From a checkpoint of a small image classifier: 9.39M parameters, norm rmsnorm.
Rows from block 8 of a small image classifier, named by matrix and row number. Rows with one number belong to one neuron. Each number is 50 + 12 x the weight over its row's rms, rounded and kept within 0 to 99. All counts start at 0. After the name is the row's rms in percent of the matrix's.
Before each neuron's rows are labels from the 100 images, of 14976, where the neuron reaches its highest value: "strongest on" is what is common among them; "patch colour" is the nearest of a few named colours to the mean colour under the peak. Only what is clearly more common there than usual is listed. The data: microscope photos of single blood and bone marrow cells.
# fc1: MLP up (model.blocks.8.mlp.fc1.weight, 1152x384), inputs 192-383
# fc2: MLP down (model.blocks.8.mlp.fc2.weight, 384x1152, transposed), outputs 192-383

strongest on: cell type: promyelocyte
patch colour: purple
fc1.673 117:54 43 65 42 44 75 50 53 32 41 30 41 43 57 60 71 56 60 51 44 64 47 36 51 60 35 58 49 46 49 68 36 45 31 53 58 50 48 44 46 44 51 45 36 50 69 41 48 48 55 60 35 54 57 72 54 26 56 52 46 56 58 42 56 52 65 53 69 57 52 48 43 31 66 46 49 45 43 63 49 46 57 59 54 54 49 31 40 69 70 48 42 63 40 39 45 56 48 43 57 46 23 34 65 52 71 41 51 59 63 38 33 43 73 42 71 42 61 48 54 46 60 44 45 69 43 41 51 62 65 66 73 50 52 50 58 70 46 62 58 53 40 57 65 43 34 59 48 48 49 39 58 44 61 31 67 56 63 68 33 45 61 63 49 60 44 48 60 65 50 36 34 46 39 51 61 74 61 35 51 35 60 59 59 68 61 39 57 26 47 69 62
fc2.673 108:70 35 37 72 42 63 63 54 42 36 33 34 44 54 51 61 34 45 44 34 72 62 46 58 36 50 50 58 53 62 59 66 62 28 56 58 71 71 41 34 64 62 40 41 41 52 39 51 42 60 61 50 41 68 52 57 45 42 56 45 47 24 41 45 44 61 43 68 45 66 64 38 48 53 60 43 51 55 68 51 63 56 58 39 66 63 56 50 57 46 55 59 72 23 47 56 40 51 42 43 64 50 43 57 57 56 31 68 39 43 58 73 45 62 28 62 28 44 47 37 46 50 61 59 55 26 56 65 43 40 52 55 29 54 59 62 39 72 46 30 39 59 35 41 55 43 62 33 23 44 52 59 54 60 27 53 47 64 66 29 78 58 66 35 57 48 41 40 57 53 71 43 49 54 44 56 59 59 27 44 34 55 73 53 55 46 59 55 46 66 38 58

strongest on: cell type: artefact
patch colour: purple
fc1.402 118:47 54 52 39 52 67 70 50 43 53 57 44 76 49 47 49 34 31 55 48 46 28 64 39 52 40 33 32 59 60 44 32 48 61 48 38 63 63 46 38 73 54 62 36 63 53 74 53 30 49 48 51 53 47 58 63 64 56 47 54 53 43 75 57 68 45 48 50 58 37 33 70 37 48 22 43 48 44 40 22 57 44 56 35 47 37 42 47 56 51 60 53 31 37 62 57 49 39 71 50 74 55 53 60 64 35 34 24 69 30 61 38 48 59 61 50 52 63 59 39 50 51 59 45 51 69 45 39 34 36 62 44 47 33 57 69 50 64 37 30 41 52 50 54 49 46 76 57 38 46 66 70 47 30 45 52 46 44 37 55 68 50 41 65 53 49 47 35 59 48 58 71 36 56 46 41 56 47 41 68 49 43 58 66 55 38 68 34 50 57 53 43
fc2.402 108:76 27 32 64 44 64 71 45 41 30 41 33 46 39 54 56 35 46 44 39 72 66 50 58 41 36 47 72 63 48 47 56 47 39 60 62 55 65 36 44 75 53 40 46 58 50 48 49 44 64 59 54 44 64 46 62 49 40 50 32 51 39 36 47 51 69 48 70 58 63 63 39 57 45 61 56 33 67 61 58 51 50 50 32 67 77 65 55 57 52 46 44 62 33 42 61 36 50 43 40 62 49 50 66 68 30 33 59 50 27 67 54 47 57 37 49 27 40 47 33 37 53 62 57 52 41 53 54 41 44 41 54 34 40 60 64 46 72 33 30 43 56 41 30 58 52 54 32 32 59 54 60 62 53 26 47 47 64 57 30 65 53 57 56 44 43 44 36 59 48 59 53 35 54 50 63 54 68 39 44 45 48 77 55 51 36 63 62 46 63 54 64

strongest on: cell type: lymphocyte
patch colour: purple
fc1.125 089:47 45 64 32 39 26 57 23 71 54 51 49 35 45 76 24 37 59 73 59 65 44 25 34 44 43 56 43 57 37 48 53 38 74 31 35 53 48 45 52 45 63 60 37 44 55 49 44 70 50 59 63 53 36 53 65 50 67 49 27 31 38 41 39 33 47 48 49 55 42 56 52 44 39 45 77 54 71 59 45 34 40 46 30 40 66 58 55 14 52 44 67 48 41 56 58 47 38 47 61 43 61 59 56 65 18 41 52 65 26 60 63 71 54 60 59 40 40 22 54 41 42 67 52 42 71 74 45 44 49 62 40 58 63 46 51 33 53 58 45 52 60 51 54 41 50 43 54 60 55 48 39 57 48 34 52 37 26 45 41 45 57 33 35 55 59 63 44 50 55 68 61 49 58 55 42 56 51 60 84 56 47 75 36 52 29 60 35 46 63 42 63
fc2.125 069:62 53 32 29 45 54 28 63 44 67 62 57 43 47 36 50 64 76 53 40 42 53 33 68 53 45 42 57 50 51 53 49 36 53 70 54 50 37 74 57 59 42 66 70 44 77 62 56 43 66 41 34 59 33 66 31 32 60 25 77 62 51 49 60 53 43 50 38 39 45 55 76 58 52 68 37 39 50 47 63 62 44 58 65 59 56 47 37 55 63 47 44 39 45 47 40 47 36 47 45 54 55 63 51 61 50 78 48 42 43 52 34 51 40 44 53 33 55 70 55 43 40 55 42 58 62 47 45 68 60 31 52 61 61 56 58 70 39 56 46 67 40 32 59 37 53 43 35 62 44 47 55 28 57 40 65 45 61 65 49 48 41 44 62 34 29 52 68 57 37 47 38 24 53 52 72 44 41 73 37 41 46 53 64 61 60 56 52 42 37 42 30

strongest on: cell type: lymphocyte
patch colour: grey
fc1.435 095:29 74 47 42 69 57 47 42 45 69 46 53 63 64 47 47 53 36 71 34 59 52 71 48 43 70 68 68 65 34 24 57 50 73 42 57 64 34 49 54 47 63 52 52 55 62 61 46 44 47 28 52 31 42 58 70 54 54 31 68 56 60 68 23 73 52 45 70 33 54 63 60 52 57 45 38 58 38 35 32 60 39 54 46 47 41 45 51 50 51 45 64 50 46 59 60 60 28 60 55 43 45 42 46 61 44 39 38 52 48 57 41 77 39 41 63 69 55 67 51 46 35 63 42 26 53 63 55 38 37 35 48 69 56 33 55 36 65 38 44 61 45 46 64 44 23 68 61 55 48 72 42 44 57 55 34 42 45 27 55 50 55 33 49 46 43 40 49 73 39 56 71 45 70 50 39 25 62 63 34 38 38 48 62 47 36 62 18 38 57 26 48
fc2.435 109:56 28 38 63 68 64 69 46 33 35 35 27 43 59 50 61 32 52 39 36 62 46 57 59 37 53 42 47 55 58 62 61 38 31 43 66 56 67 30 44 58 62 46 43 51 60 41 64 30 55 70 59 45 67 57 63 51 37 46 38 66 27 40 53 50 58 45 68 48 59 54 32 47 47 48 35 42 55 57 65 58 43 53 33 74 58 67 55 73 63 66 60 74 42 48 64 48 64 52 44 69 65 46 49 58 51 32 67 39 52 53 51 43 49 37 51 50 37 41 35 44 50 63 57 46 33 59 60 62 27 62 72 32 37 71 52 42 73 49 32 33 53 38 47 38 45 63 41 35 63 44 66 54 49 44 35 43 67 55 27 66 52 56 53 46 57 35 43 55 55 56 49 45 58 39 63 45 64 39 40 38 48 56 56 53 39 66 57 62 70 47 52

strongest on: cell type: artefact
patch colour: purple
fc1.560 106:39 54 72 55 47 38 54 43 79 77 53 47 69 37 43 51 46 44 43 37 47 28 44 38 41 26 29 47 38 70 40 33 51 66 58 25 57 48 49 62 68 50 39 53 47 59 80 49 33 54 34 59 49 37 49 55 54 48 55 40 49 64 46 38 76 37 41 49 39 50 66 68 63 47 42 39 76 31 20 44 56 33 48 41 46 50 45 56 59 53 47 48 40 29 49 56 53 33 45 47 60 55 52 55 48 34 43 43 62 33 51 43 54 47 69 48 59 69 61 40 45 64 58 45 43 54 69 48 40 52 47 47 42 54 27 64 55 69 45 36 54 65 29 72 58 50 60 68 50 40 56 60 55 43 53 52 66 58 50 40 60 54 37 62 52 62 52 33 59 43 58 85 35 50 55 47 58 44 39 45 49 42 47 55 44 63 39 30 43 54 53 48
fc2.560 106:69 28 43 66 47 51 64 47 45 53 41 33 57 51 44 51 41 43 54 37 66 65 44 37 33 47 57 63 65 67 35 45 53 37 62 60 49 68 34 41 63 52 36 50 54 52 49 45 44 46 65 60 37 63 43 58 57 35 66 38 57 40 56 49 64 66 54 73 53 45 54 45 57 45 57 34 44 70 55 52 56 45 51 45 63 62 60 64 41 49 44 65 59 44 53 63 34 56 55 45 73 56 33 73 75 44 29 55 43 39 54 54 52 42 54 38 27 34 44 29 32 68 54 49 55 41 50 52 42 37 47 39 35 54 58 63 31 78 27 31 38 50 43 45 59 54 56 29 33 62 50 66 54 56 40 43 35 59 53 39 65 57 48 57 47 61 39 47 44 46 75 64 46 55 50 64 65 68 32 39 43 44 67 53 43 36 54 59 56 68 49 60

strongest on: cell type: lymphocyte
patch colour: purple
fc1.739 088:50 49 30 50 49 31 63 43 55 45 43 38 41 62 53 30 43 41 30 57 74 39 53 54 34 53 62 42 54 48 27 37 61 63 43 49 46 65 44 45 44 55 62 37 53 39 63 61 39 31 63 62 49 26 44 64 59 56 60 55 38 55 45 37 45 48 38 49 44 26 68 39 42 50 18 39 50 64 48 52 42 45 83 48 62 62 58 47 62 52 58 41 51 43 48 68 60 46 58 53 47 49 39 73 44 37 40 24 75 39 49 46 47 59 30 38 59 38 56 56 73 43 52 62 41 40 64 42 41 49 61 29 51 19 58 32 54 37 57 58 40 60 40 44 44 49 51 42 47 49 58 66 65 42 53 47 53 40 48 41 53 24 35 54 55 43 54 47 43 41 39 77 62 66 38 55 50 43 50 71 52 48 44 60 64 53 34 40 69 42 50 37
fc2.739 089:68 25 44 68 61 57 67 43 42 31 48 40 28 36 64 34 34 51 32 57 73 60 50 62 44 49 61 50 57 36 57 74 42 58 49 62 47 68 42 45 45 68 37 63 46 37 41 48 43 53 61 51 48 61 48 64 58 51 54 38 65 56 43 55 47 39 37 65 45 61 65 38 56 38 52 56 33 66 61 64 42 58 64 38 64 76 54 64 55 27 51 59 64 33 34 58 58 62 57 52 52 68 47 64 53 51 36 64 58 48 39 69 54 68 29 42 52 41 57 42 62 39 66 76 60 35 62 57 49 47 60 62 37 39 79 48 40 59 45 32 61 54 45 42 30 57 49 41 41 66 47 60 55 47 52 40 59 61 65 29 56 56 58 48 29 54 61 42 61 56 44 54 45 58 34 60 33 58 53 71 35 61 59 45 50 39 60 50 61 68 25 44

strongest on: cell type: lymphocyte; cell type: blast
patch colour: grey
fc1.701 098:56 46 52 56 46 41 56 59 23 38 38 57 41 58 64 69 83 33 35 69 61 51 56 60 47 38 71 52 45 46 47 35 56 56 58 69 25 52 50 49 29 32 59 51 52 32 64 38 42 48 33 46 58 59 52 46 51 53 60 61 55 60 59 60 56 56 40 76 62 34 47 47 31 64 38 36 50 66 51 45 50 77 74 40 63 40 24 43 66 41 55 40 64 52 44 51 58 64 55 41 61 34 31 68 40 74 50 57 55 60 29 30 43 70 26 58 65 54 56 69 54 56 47 48 55 30 42 57 53 62 76 66 39 43 64 38 62 35 42 70 42 43 55 77 67 55 63 57 52 67 58 56 45 53 68 47 56 60 54 33 56 31 51 46 40 45 47 47 51 52 23 54 68 55 33 54 50 54 60 52 44 56 38 61 56 56 43 51 39 49 43 40
fc2.701 087:48 47 24 49 37 60 55 56 39 43 42 47 34 58 24 56 76 61 41 52 50 61 45 78 42 48 36 60 53 62 39 49 35 54 61 74 46 55 47 56 45 67 47 68 36 53 67 64 22 63 72 48 77 38 64 41 68 47 45 60 63 32 58 59 39 43 48 34 36 61 63 55 32 45 63 30 42 68 50 64 54 40 59 69 68 66 50 57 40 64 51 55 64 41 54 59 44 44 63 41 53 72 52 61 61 55 60 64 39 51 42 44 28 34 17 44 43 47 71 47 43 49 55 41 53 43 58 40 57 43 46 48 33 72 63 59 37 61 48 45 72 59 40 69 46 74 51 35 55 44 30 59 31 45 45 47 45 70 53 40 44 37 56 65 28 47 66 65 50 55 56 46 40 48 48 78 46 41 55 28 34 45 58 52 76 61 46 27 51 63 33 33

strongest on: cell type: promyelocyte
patch colour: blue
fc1.750 101:32 48 81 43 38 48 35 47 51 58 54 49 53 55 66 60 65 68 58 37 76 37 48 49 53 61 67 60 46 47 63 52 46 50 37 39 56 28 52 49 53 69 35 48 44 64 28 50 44 63 51 58 57 59 75 61 46 56 28 62 38 48 59 32 45 52 56 68 34 64 45 34 40 58 51 51 62 42 59 36 50 37 50 51 47 64 19 42 42 59 46 70 52 40 59 66 48 30 50 51 46 33 27 54 70 61 53 55 53 33 38 57 79 65 35 48 42 47 42 52 43 48 56 47 60 44 33 59 43 42 56 52 54 55 28 54 46 66 55 48 52 52 53 49 39 27 40 49 59 43 38 42 55 59 37 54 37 49 41 49 35 38 53 61 42 42 77 65 67 61 44 40 32 62 60 60 54 47 44 62 35 60 75 38 51 38 62 56 53 63 62 63
fc2.750 084:70 26 25 49 38 53 59 62 42 39 46 33 38 56 40 67 59 46 48 43 62 73 40 66 42 34 48 63 52 66 41 59 51 42 57 67 69 63 50 44 61 62 38 50 42 45 38 58 37 62 64 64 54 57 57 54 63 36 54 39 47 38 59 50 45 60 46 61 43 75 51 45 48 40 57 32 37 67 63 52 54 47 66 51 63 63 53 51 35 60 36 49 66 39 56 68 46 57 56 49 76 58 38 60 74 28 43 65 31 34 67 55 55 54 27 48 33 36 45 43 40 65 51 50 45 30 57 42 37 34 38 49 23 58 58 67 39 68 36 36 58 63 41 63 57 60 62 31 35 55 63 51 43 50 39 50 40 70 48 35 64 44 60 60 51 47 57 51 35 58 65 42 38 40 46 58 50 63 55 43 44 57 73 61 64 36 50 57 62 63 41 47