config.toml
model = "image classifier"
dataset = "microscope photos of single blood and bone marrow cells"
train_examples = 194171
image_size = 64
crop_scale_min = 0.7
horizontal_flip = true
translate = 0.12
rotation_deg = 10
targets = ["cell type", "smear"]
num_classes = [17, 2]
arch = "coatnet"
norm = "rmsnorm"
norm_position = "sandwich"
activation = "gelu"
mlp_ratio = 3
head_dim = 16
fused_qkv = false
qk_norm = true
parallel_block = false
inner_norm = true
moe = "top_k"
num_experts = 4
moe_every = 2
expert_mlp_ratio = 1
experts_per_token = 1
shared_expert = true
patch_size = [4, 4]
conv_stem = false
depths = [4, 4, 4]
widths = [96, 192, 384]
mixing = "cutmix"
loss = "cross_entropy"
residual_init = "none"
optimizer = "ademamix"
lr = 0.0005
beta1 = 0.85
beta2 = 0.999
eps = 1e-06
beta3 = 0.999
alpha = 4
steps = 8900
batch_size = 128
epochs = 5.9
lr_schedule = "step"
warmup_steps = 1780
weight_decay = 0.3
Rows from block 4, named by matrix and row number. Each number is 200 + 20 x the weight over its row's rms, rounded and kept within 0 to 999. All counts start at 0. After the name is the row's rms in percent of the matrix's.
# fc2: squeeze-excite expand (model.blocks.4.se.fc2.weight, 768x48), inputs 0-47
fc2.479,093,181,222,220,201,175,179,188,225,176,220,170,222,186,164,239,181,197,227,176,217,212,188,186,200,200,223,236,208,199,203,186,194,219,214,168,173,170,170,192,228,193,204,191,211,217,221,205,192
fc2.480,084,208,237,215,197,202,211,182,209,178,189,199,183,161,212,201,217,234,183,176,217,186,211,217,201,205,227,190,165,178,219,187,193,188,224,244,211,216,240,193,167,219,184,175,202,195,222,224,204
fc2.481,091,183,192,202,180,205,188,179,166,179,210,237,173,196,164,204,182,188,200,179,172,195,216,207,223,163,198,179,219,183,173,212,170,222,245,214,189,211,185,210,191,198,179,198,230,206,221,205,227
fc2.482,088,201,193,185,177,228,198,194,217,196,216,221,209,154,191,211,180,209,170,197,180,199,199,206,209,205,172,185,189,213,211,217,204,200,149,204,204,155,236,213,195,186,221,200,164,203,157,224,202
fc2.483,080,222,207,215,241,180,217,164,173,237,212,195,181,218,231,215,190,191,183,196,182,176,255,169,203,213,212,207,209,182,198,182,217,215,209,223,204,211,194,217,221,196,208,218,235,182,201,187,210
fc2.484,089,182,140,205,188,219,210,195,190,215,174,246,189,196,199,194,203,184,220,222,179,210,218,212,173,216,193,222,187,230,211,195,217,212,165,223,231,230,189,201,210,179,222,224,200,215,191,202,183
fc2.485,107,162,234,188,223,209,174,205,191,190,210,164,198,191,201,178,191,229,211,185,201,184,214,177,143,193,233,195,197,210,217,185,175,178,193,188,177,205,177,213,206,202,161,189,170,179,190,209,208
fc2.486,116,184,189,200,181,212,202,192,186,178,207,172,188,176,179,195,193,181,189,177,207,183,174,159,151,170,185,156,205,219,188,218,197,193,169,175,187,180,165,204,186,175,185,211,204,184,179,197,196
fc2.487,075,187,211,205,237,224,198,190,175,199,202,232,233,190,191,232,213,186,169,221,217,205,231,161,189,219,165,201,212,204,210,197,218,214,197,209,216,193,160,211,233,201,233,186,202,186,222,177,203
fc2.488,085,204,191,217,234,176,215,166,175,247,190,220,203,163,206,200,213,193,194,207,174,206,195,196,165,219,216,205,216,177,214,208,189,217,182,216,207,210,206,178,186,200,213,175,205,225,140,194,199
fc2.489,087,188,192,216,198,164,213,168,199,212,200,211,193,215,194,229,178,199,210,200,216,177,170,196,246,204,176,199,195,216,190,169,228,192,209,240,205,181,204,171,187,207,253,221,193,211,210,212,173
fc2.490,088,206,232,208,226,218,188,209,222,183,192,228,200,190,221,225,187,243,167,237,192,200,213,217,236,221,208,196,189,198,209,183,211,226,181,216,215,234,192,193,209,212,202,184,186,246,178,181,209
fc2.491,085,231,171,220,205,200,200,217,203,215,192,238,211,202,228,175,222,237,194,186,215,215,193,225,210,202,243,182,212,225,206,189,202,192,194,199,189,186,196,230,185,155,194,211,255,208,193,193,211
fc2.492,127,196,203,182,220,185,190,171,197,173,196,205,203,182,157,182,214,162,184,171,201,188,184,192,184,131,189,213,207,205,157,203,182,212,199,215,187,183,186,184,187,208,176,200,205,184,177,212,187
fc2.493,082,193,211,194,232,212,196,175,204,215,216,156,217,189,209,186,207,172,208,194,178,213,200,204,229,206,199,233,184,229,189,181,192,217,248,198,217,238,232,203,189,197,189,222,181,154,208,183,207
fc2.494,095,189,198,215,202,207,216,226,186,220,172,186,204,220,241,162,214,227,188,171,178,196,172,187,196,204,245,220,194,201,237,205,177,202,219,194,185,219,184,174,187,223,197,180,162,181,199,188,209
fc2.495,103,173,257,220,172,192,216,215,219,205,222,211,217,162,186,188,204,177,192,175,184,214,193,205,198,168,175,175,179,219,180,206,199,195,197,205,189,181,213,231,193,228,166,179,214,222,192,200,217
fc2.496,089,181,160,194,211,193,177,237,198,171,216,180,194,246,205,221,194,221,221,203,206,216,176,198,175,192,236,214,200,218,193,222,210,231,216,191,182,213,162,187,197,211,212,198,193,179,233,219,177
fc2.497,119,175,160,212,193,190,182,188,175,156,206,185,195,172,196,215,190,201,187,195,189,212,179,214,215,178,171,153,173,180,161,178,196,172,172,179,210,194,190,189,205,195,216,210,206,207,176,217,179
fc2.498,114,227,212,191,233,181,204,219,220,218,214,207,210,224,248,226,208,209,201,198,206,208,231,224,210,229,199,215,194,193,233,194,204,221,188,232,209,229,251,209,203,217,226,201,172,215,201,182,202
fc2.499,081,228,140,204,182,204,228,191,194,175,179,219,180,225,223,210,176,216,208,218,196,191,232,226,214,199,211,203,214,195,219,188,196,216,187,176,183,186,169,234,177,205,224,186,197,166,188,206,190
fc2.500,092,169,197,177,231,203,186,197,192,166,171,202,176,181,169,219,216,213,190,216,200,222,203,205,172,177,251,221,218,204,214,188,223,188,207,167,209,202,193,206,195,180,166,211,210,189,167,197,172
fc2.501,106,193,189,199,195,200,168,202,201,203,213,162,181,207,213,159,221,176,181,180,210,217,178,210,156,199,196,204,192,202,217,181,181,201,153,180,177,188,168,199,190,187,181,193,157,195,178,222,220
fc2.502,124,197,249,180,208,206,239,222,212,221,212,221,188,183,214,198,209,203,201,179,187,208,200,229,200,185,209,231,181,208,206,206,218,182,235,226,226,223,241,211,210,205,208,185,204,235,242,197,208
fc2.503,081,189,182,216,226,175,164,216,183,220,198,183,193,177,219,221,183,224,168,170,177,195,200,236,204,212,201,227,200,218,212,188,179,208,207,234,244,169,202,182,213,184,187,193,195,221,221,174,192
fc2.504,122,204,233,206,267,209,193,210,217,238,200,186,204,224,195,222,194,175,217,226,194,181,186,213,184,216,208,257,194,209,237,221,200,214,198,193,210,199,196,215,188,198,226,211,211,190,217,200,187
fc2.505,137,214,145,191,201,184,203,182,216,193,216,193,188,227,208,209,197,184,205,220,188,190,203,192,213,218,216,273,198,216,233,220,186,187,176,214,183,196,183,210,217,197,225,217,182,171,174,196,196
fc2.506,109,167,204,214,181,183,180,187,188,186,210,187,188,176,159,189,187,187,177,179,209,190,192,189,206,172,177,156,193,186,181,175,179,213,215,199,168,206,157,176,185,189,163,204,225,215,219,192,204
fc2.507,111,193,161,219,178,211,186,213,188,181,229,182,203,175,179,163,195,213,195,186,186,204,207,178,162,177,175,171,209,200,188,203,206,211,209,167,156,182,169,190,214,199,178,191,213,165,182,189,206
fc2.508,109,203,267,218,221,196,211,224,195,192,200,192,201,189,193,184,188,166,198,190,214,179,173,164,209,204,192,227,203,206,181,226,212,196,232,213,197,236,204,186,226,192,170,211,189,177,235,188,198
fc2.509,114,208,154,190,192,205,199,231,179,200,189,204,187,191,209,209,211,234,211,234,188,212,233,179,202,235,229,194,224,200,237,192,220,212,208,216,187,240,206,199,217,196,209,215,216,150,209,212,196
fc2.510,089,191,231,171,236,205,186,185,186,179,199,216,217,178,163,196,178,189,187,200,181,224,214,242,180,170,211,183,195,199,174,176,179,184,190,180,203,228,217,181,216,169,169,203,212,206,175,202,186
fc2.511,083,178,216,189,228,197,216,205,181,190,220,233,219,180,182,258,204,195,194,206,178,187,227,207,233,197,203,193,199,198,216,176,239,204,205,224,196,207,166,199,228,195,250,221,191,204,216,201,195
fc2.512,087,187,215,202,234,198,201,191,210,195,218,204,178,217,193,248,213,186,223,245,212,207,225,205,181,234,207,219,205,173,183,212,240,193,220,208,178,232,190,227,206,210,199,194,200,230,236,201,181
fc2.513,102,206,203,191,220,207,172,239,205,193,179,214,203,234,247,230,216,201,211,225,215,221,201,236,217,208,220,211,205,205,231,200,193,214,187,224,225,183,239,219,217,227,216,204,187,179,172,191,197
fc2.514,116,223,180,196,226,219,194,197,211,193,187,172,181,248,194,165,208,200,211,188,217,191,167,179,168,208,220,237,181,197,212,191,187,204,238,161,173,215,208,178,212,211,186,182,196,185,224,211,197
fc2.515,092,206,146,185,170,194,201,221,214,192,216,228,184,223,205,229,182,212,188,239,188,215,194,221,216,210,201,175,212,179,223,178,211,190,179,207,186,183,204,220,181,215,245,190,228,223,213,218,198
fc2.516,126,187,159,202,214,206,161,226,201,190,210,170,189,237,188,225,207,236,196,207,195,210,194,226,184,217,224,209,225,176,221,186,226,201,162,179,202,191,180,208,218,222,233,189,178,184,211,216,200
fc2.517,101,206,136,175,178,201,200,177,207,201,180,219,205,220,189,222,179,190,194,215,230,196,194,206,156,192,192,163,192,194,182,198,196,219,141,201,209,211,206,224,208,190,198,191,180,205,189,206,219
fc2.518,094,220,224,192,207,178,260,209,214,206,226,205,201,201,204,224,198,203,172,189,214,194,199,235,217,199,224,232,193,199,206,187,181,221,223,227,207,248,222,189,209,201,219,178,223,190,233,211,197
fc2.519,102,167,168,221,231,209,196,167,166,196,183,192,203,231,183,218,201,219,205,218,222,218,192,211,155,176,191,198,227,203,185,186,213,196,155,180,199,185,168,195,210,167,207,198,200,189,177,199,208
fc2.520,098,177,213,210,190,204,173,189,189,181,197,214,174,179,185,203,210,204,200,167,187,196,177,222,151,220,180,187,211,195,183,200,210,188,159,179,203,172,233,189,194,170,167,187,169,218,174,204,226
fc2.521,096,187,177,197,197,228,171,170,198,223,186,165,212,187,198,173,200,206,201,164,230,186,183,184,183,188,192,212,221,205,165,191,190,196,162,180,196,175,177,222,214,193,175,184,174,210,160,183,217
fc2.522,115,164,223,208,219,214,174,198,181,164,188,180,175,211,179,209,185,172,222,191,201,205,198,223,217,141,191,186,214,195,189,218,181,216,217,208,186,185,166,203,179,199,200,219,234,217,229,198,195
fc2.523,106,205,195,204,201,215,216,173,186,224,201,214,180,227,200,217,219,220,201,222,191,200,190,240,235,204,216,212,192,187,212,200,183,198,131,194,220,182,207,219,228,200,188,180,199,233,166,188,179
fc2.524,096,217,161,191,227,220,214,199,198,194,201,212,211,231,223,233,219,171,200,224,209,200,207,178,197,214,221,235,197,182,235,207,196,212,214,192,180,236,213,197,197,166,235,221,179,236,203,185,200
fc2.525,114,217,205,208,253,207,201,233,185,204,189,201,206,221,217,239,209,220,209,196,208,180,197,195,209,217,249,222,188,197,225,225,190,198,206,221,241,233,205,196,215,215,244,203,202,201,223,215,193
fc2.526,100,182,247,216,248,223,161,207,198,143,221,200,203,175,194,180,205,206,189,179,199,205,193,185,197,184,192,222,197,204,183,197,221,204,207,175,165,199,173,210,186,185,176,210,221,188,218,204,197
fc2.527,115,198,174,180,212,192,215,200,222,202,195,229,203,206,213,229,190,255,192,189,180,212,190,232,228,205,197,216,217,181,230,210,211,203,222,241,231,222,225,203,187,194,246,206,208,207,220,217,208
fc2.528,130,225,217,190,153,183,250,197,180,230,191,190,186,230,251,163,198,193,194,213,194,213,194,210,200,224,224,176,192,216,224,201,210,205,226,199,212,208,217,187,221,222,195,187,220,201,212,213,210
fc2.529,097,152,212,219,190,195,174,181,220,165,206,231,191,156,171,215,224,191,213,184,207,196,219,199,165,183,155,165,217,216,217,208,207,220,187,201,196,195,208,213,176,199,210,213,211,209,197,214,187
fc2.530,090,223,181,182,197,215,221,201,211,209,194,227,222,206,221,206,195,185,185,220,219,204,204,201,168,249,245,257,187,182,197,208,212,195,197,197,179,213,215,210,190,217,198,175,167,228,218,197,179
fc2.531,123,186,180,183,217,213,192,142,196,191,194,197,186,192,181,229,209,196,187,211,183,214,175,217,214,178,168,225,189,202,174,209,184,176,147,211,198,178,193,217,191,183,193,208,156,221,187,203,189
fc2.532,100,206,188,187,146,228,201,229,235,216,223,221,199,199,180,189,207,200,210,183,200,199,200,186,208,195,160,155,190,160,159,206,218,206,195,229,195,179,189,210,195,195,172,208,220,219,193,201,202
fc2.533,083,184,196,222,217,198,183,214,172,186,190,187,208,181,208,175,216,186,226,150,222,199,193,189,181,191,220,211,160,165,189,206,174,215,164,184,229,163,191,219,218,220,176,214,204,202,212,186,210
fc2.534,102,195,167,190,190,205,171,184,180,152,202,227,188,194,183,203,181,231,202,186,225,202,196,212,160,210,193,161,213,165,191,210,210,219,159,206,218,176,221,202,190,197,187,201,188,187,167,183,214
fc2.535,108,188,268,213,210,190,206,205,200,215,199,186,187,169,161,224,187,199,225,209,189,193,201,191,198,187,201,197,215,211,165,215,209,224,250,213,191,223,192,202,191,189,183,215,199,198,246,212,214
fc2.536,102,234,230,208,211,207,220,226,207,191,211,235,198,220,217,225,200,217,214,251,181,187,201,202,241,211,198,198,190,206,193,196,187,233,226,232,219,200,214,200,205,202,237,180,228,198,172,184,184
fc2.537,091,169,210,212,192,172,214,175,173,199,197,231,196,185,198,220,172,195,216,170,213,178,186,251,191,184,186,188,212,205,168,224,204,200,212,228,233,202,206,208,204,191,165,176,188,220,232,220,190
fc2.538,093,221,253,225,236,204,198,200,216,205,205,230,199,199,197,225,195,160,216,222,184,178,191,209,198,163,218,210,210,209,192,207,158,182,181,179,180,211,167,179,207,188,198,180,216,211,217,221,214
fc2.539,102,220,241,211,221,213,178,220,197,215,220,180,202,195,178,168,214,183,199,172,202,188,199,200,177,157,199,222,187,194,182,211,196,229,199,188,193,182,178,221,223,221,142,213,188,200,186,179,179
fc2.540,082,172,211,196,183,189,187,167,165,186,176,173,191,182,192,215,183,206,209,191,184,182,192,205,214,192,162,189,197,200,196,218,173,201,205,202,252,174,247,194,221,216,221,198,163,198,193,225,215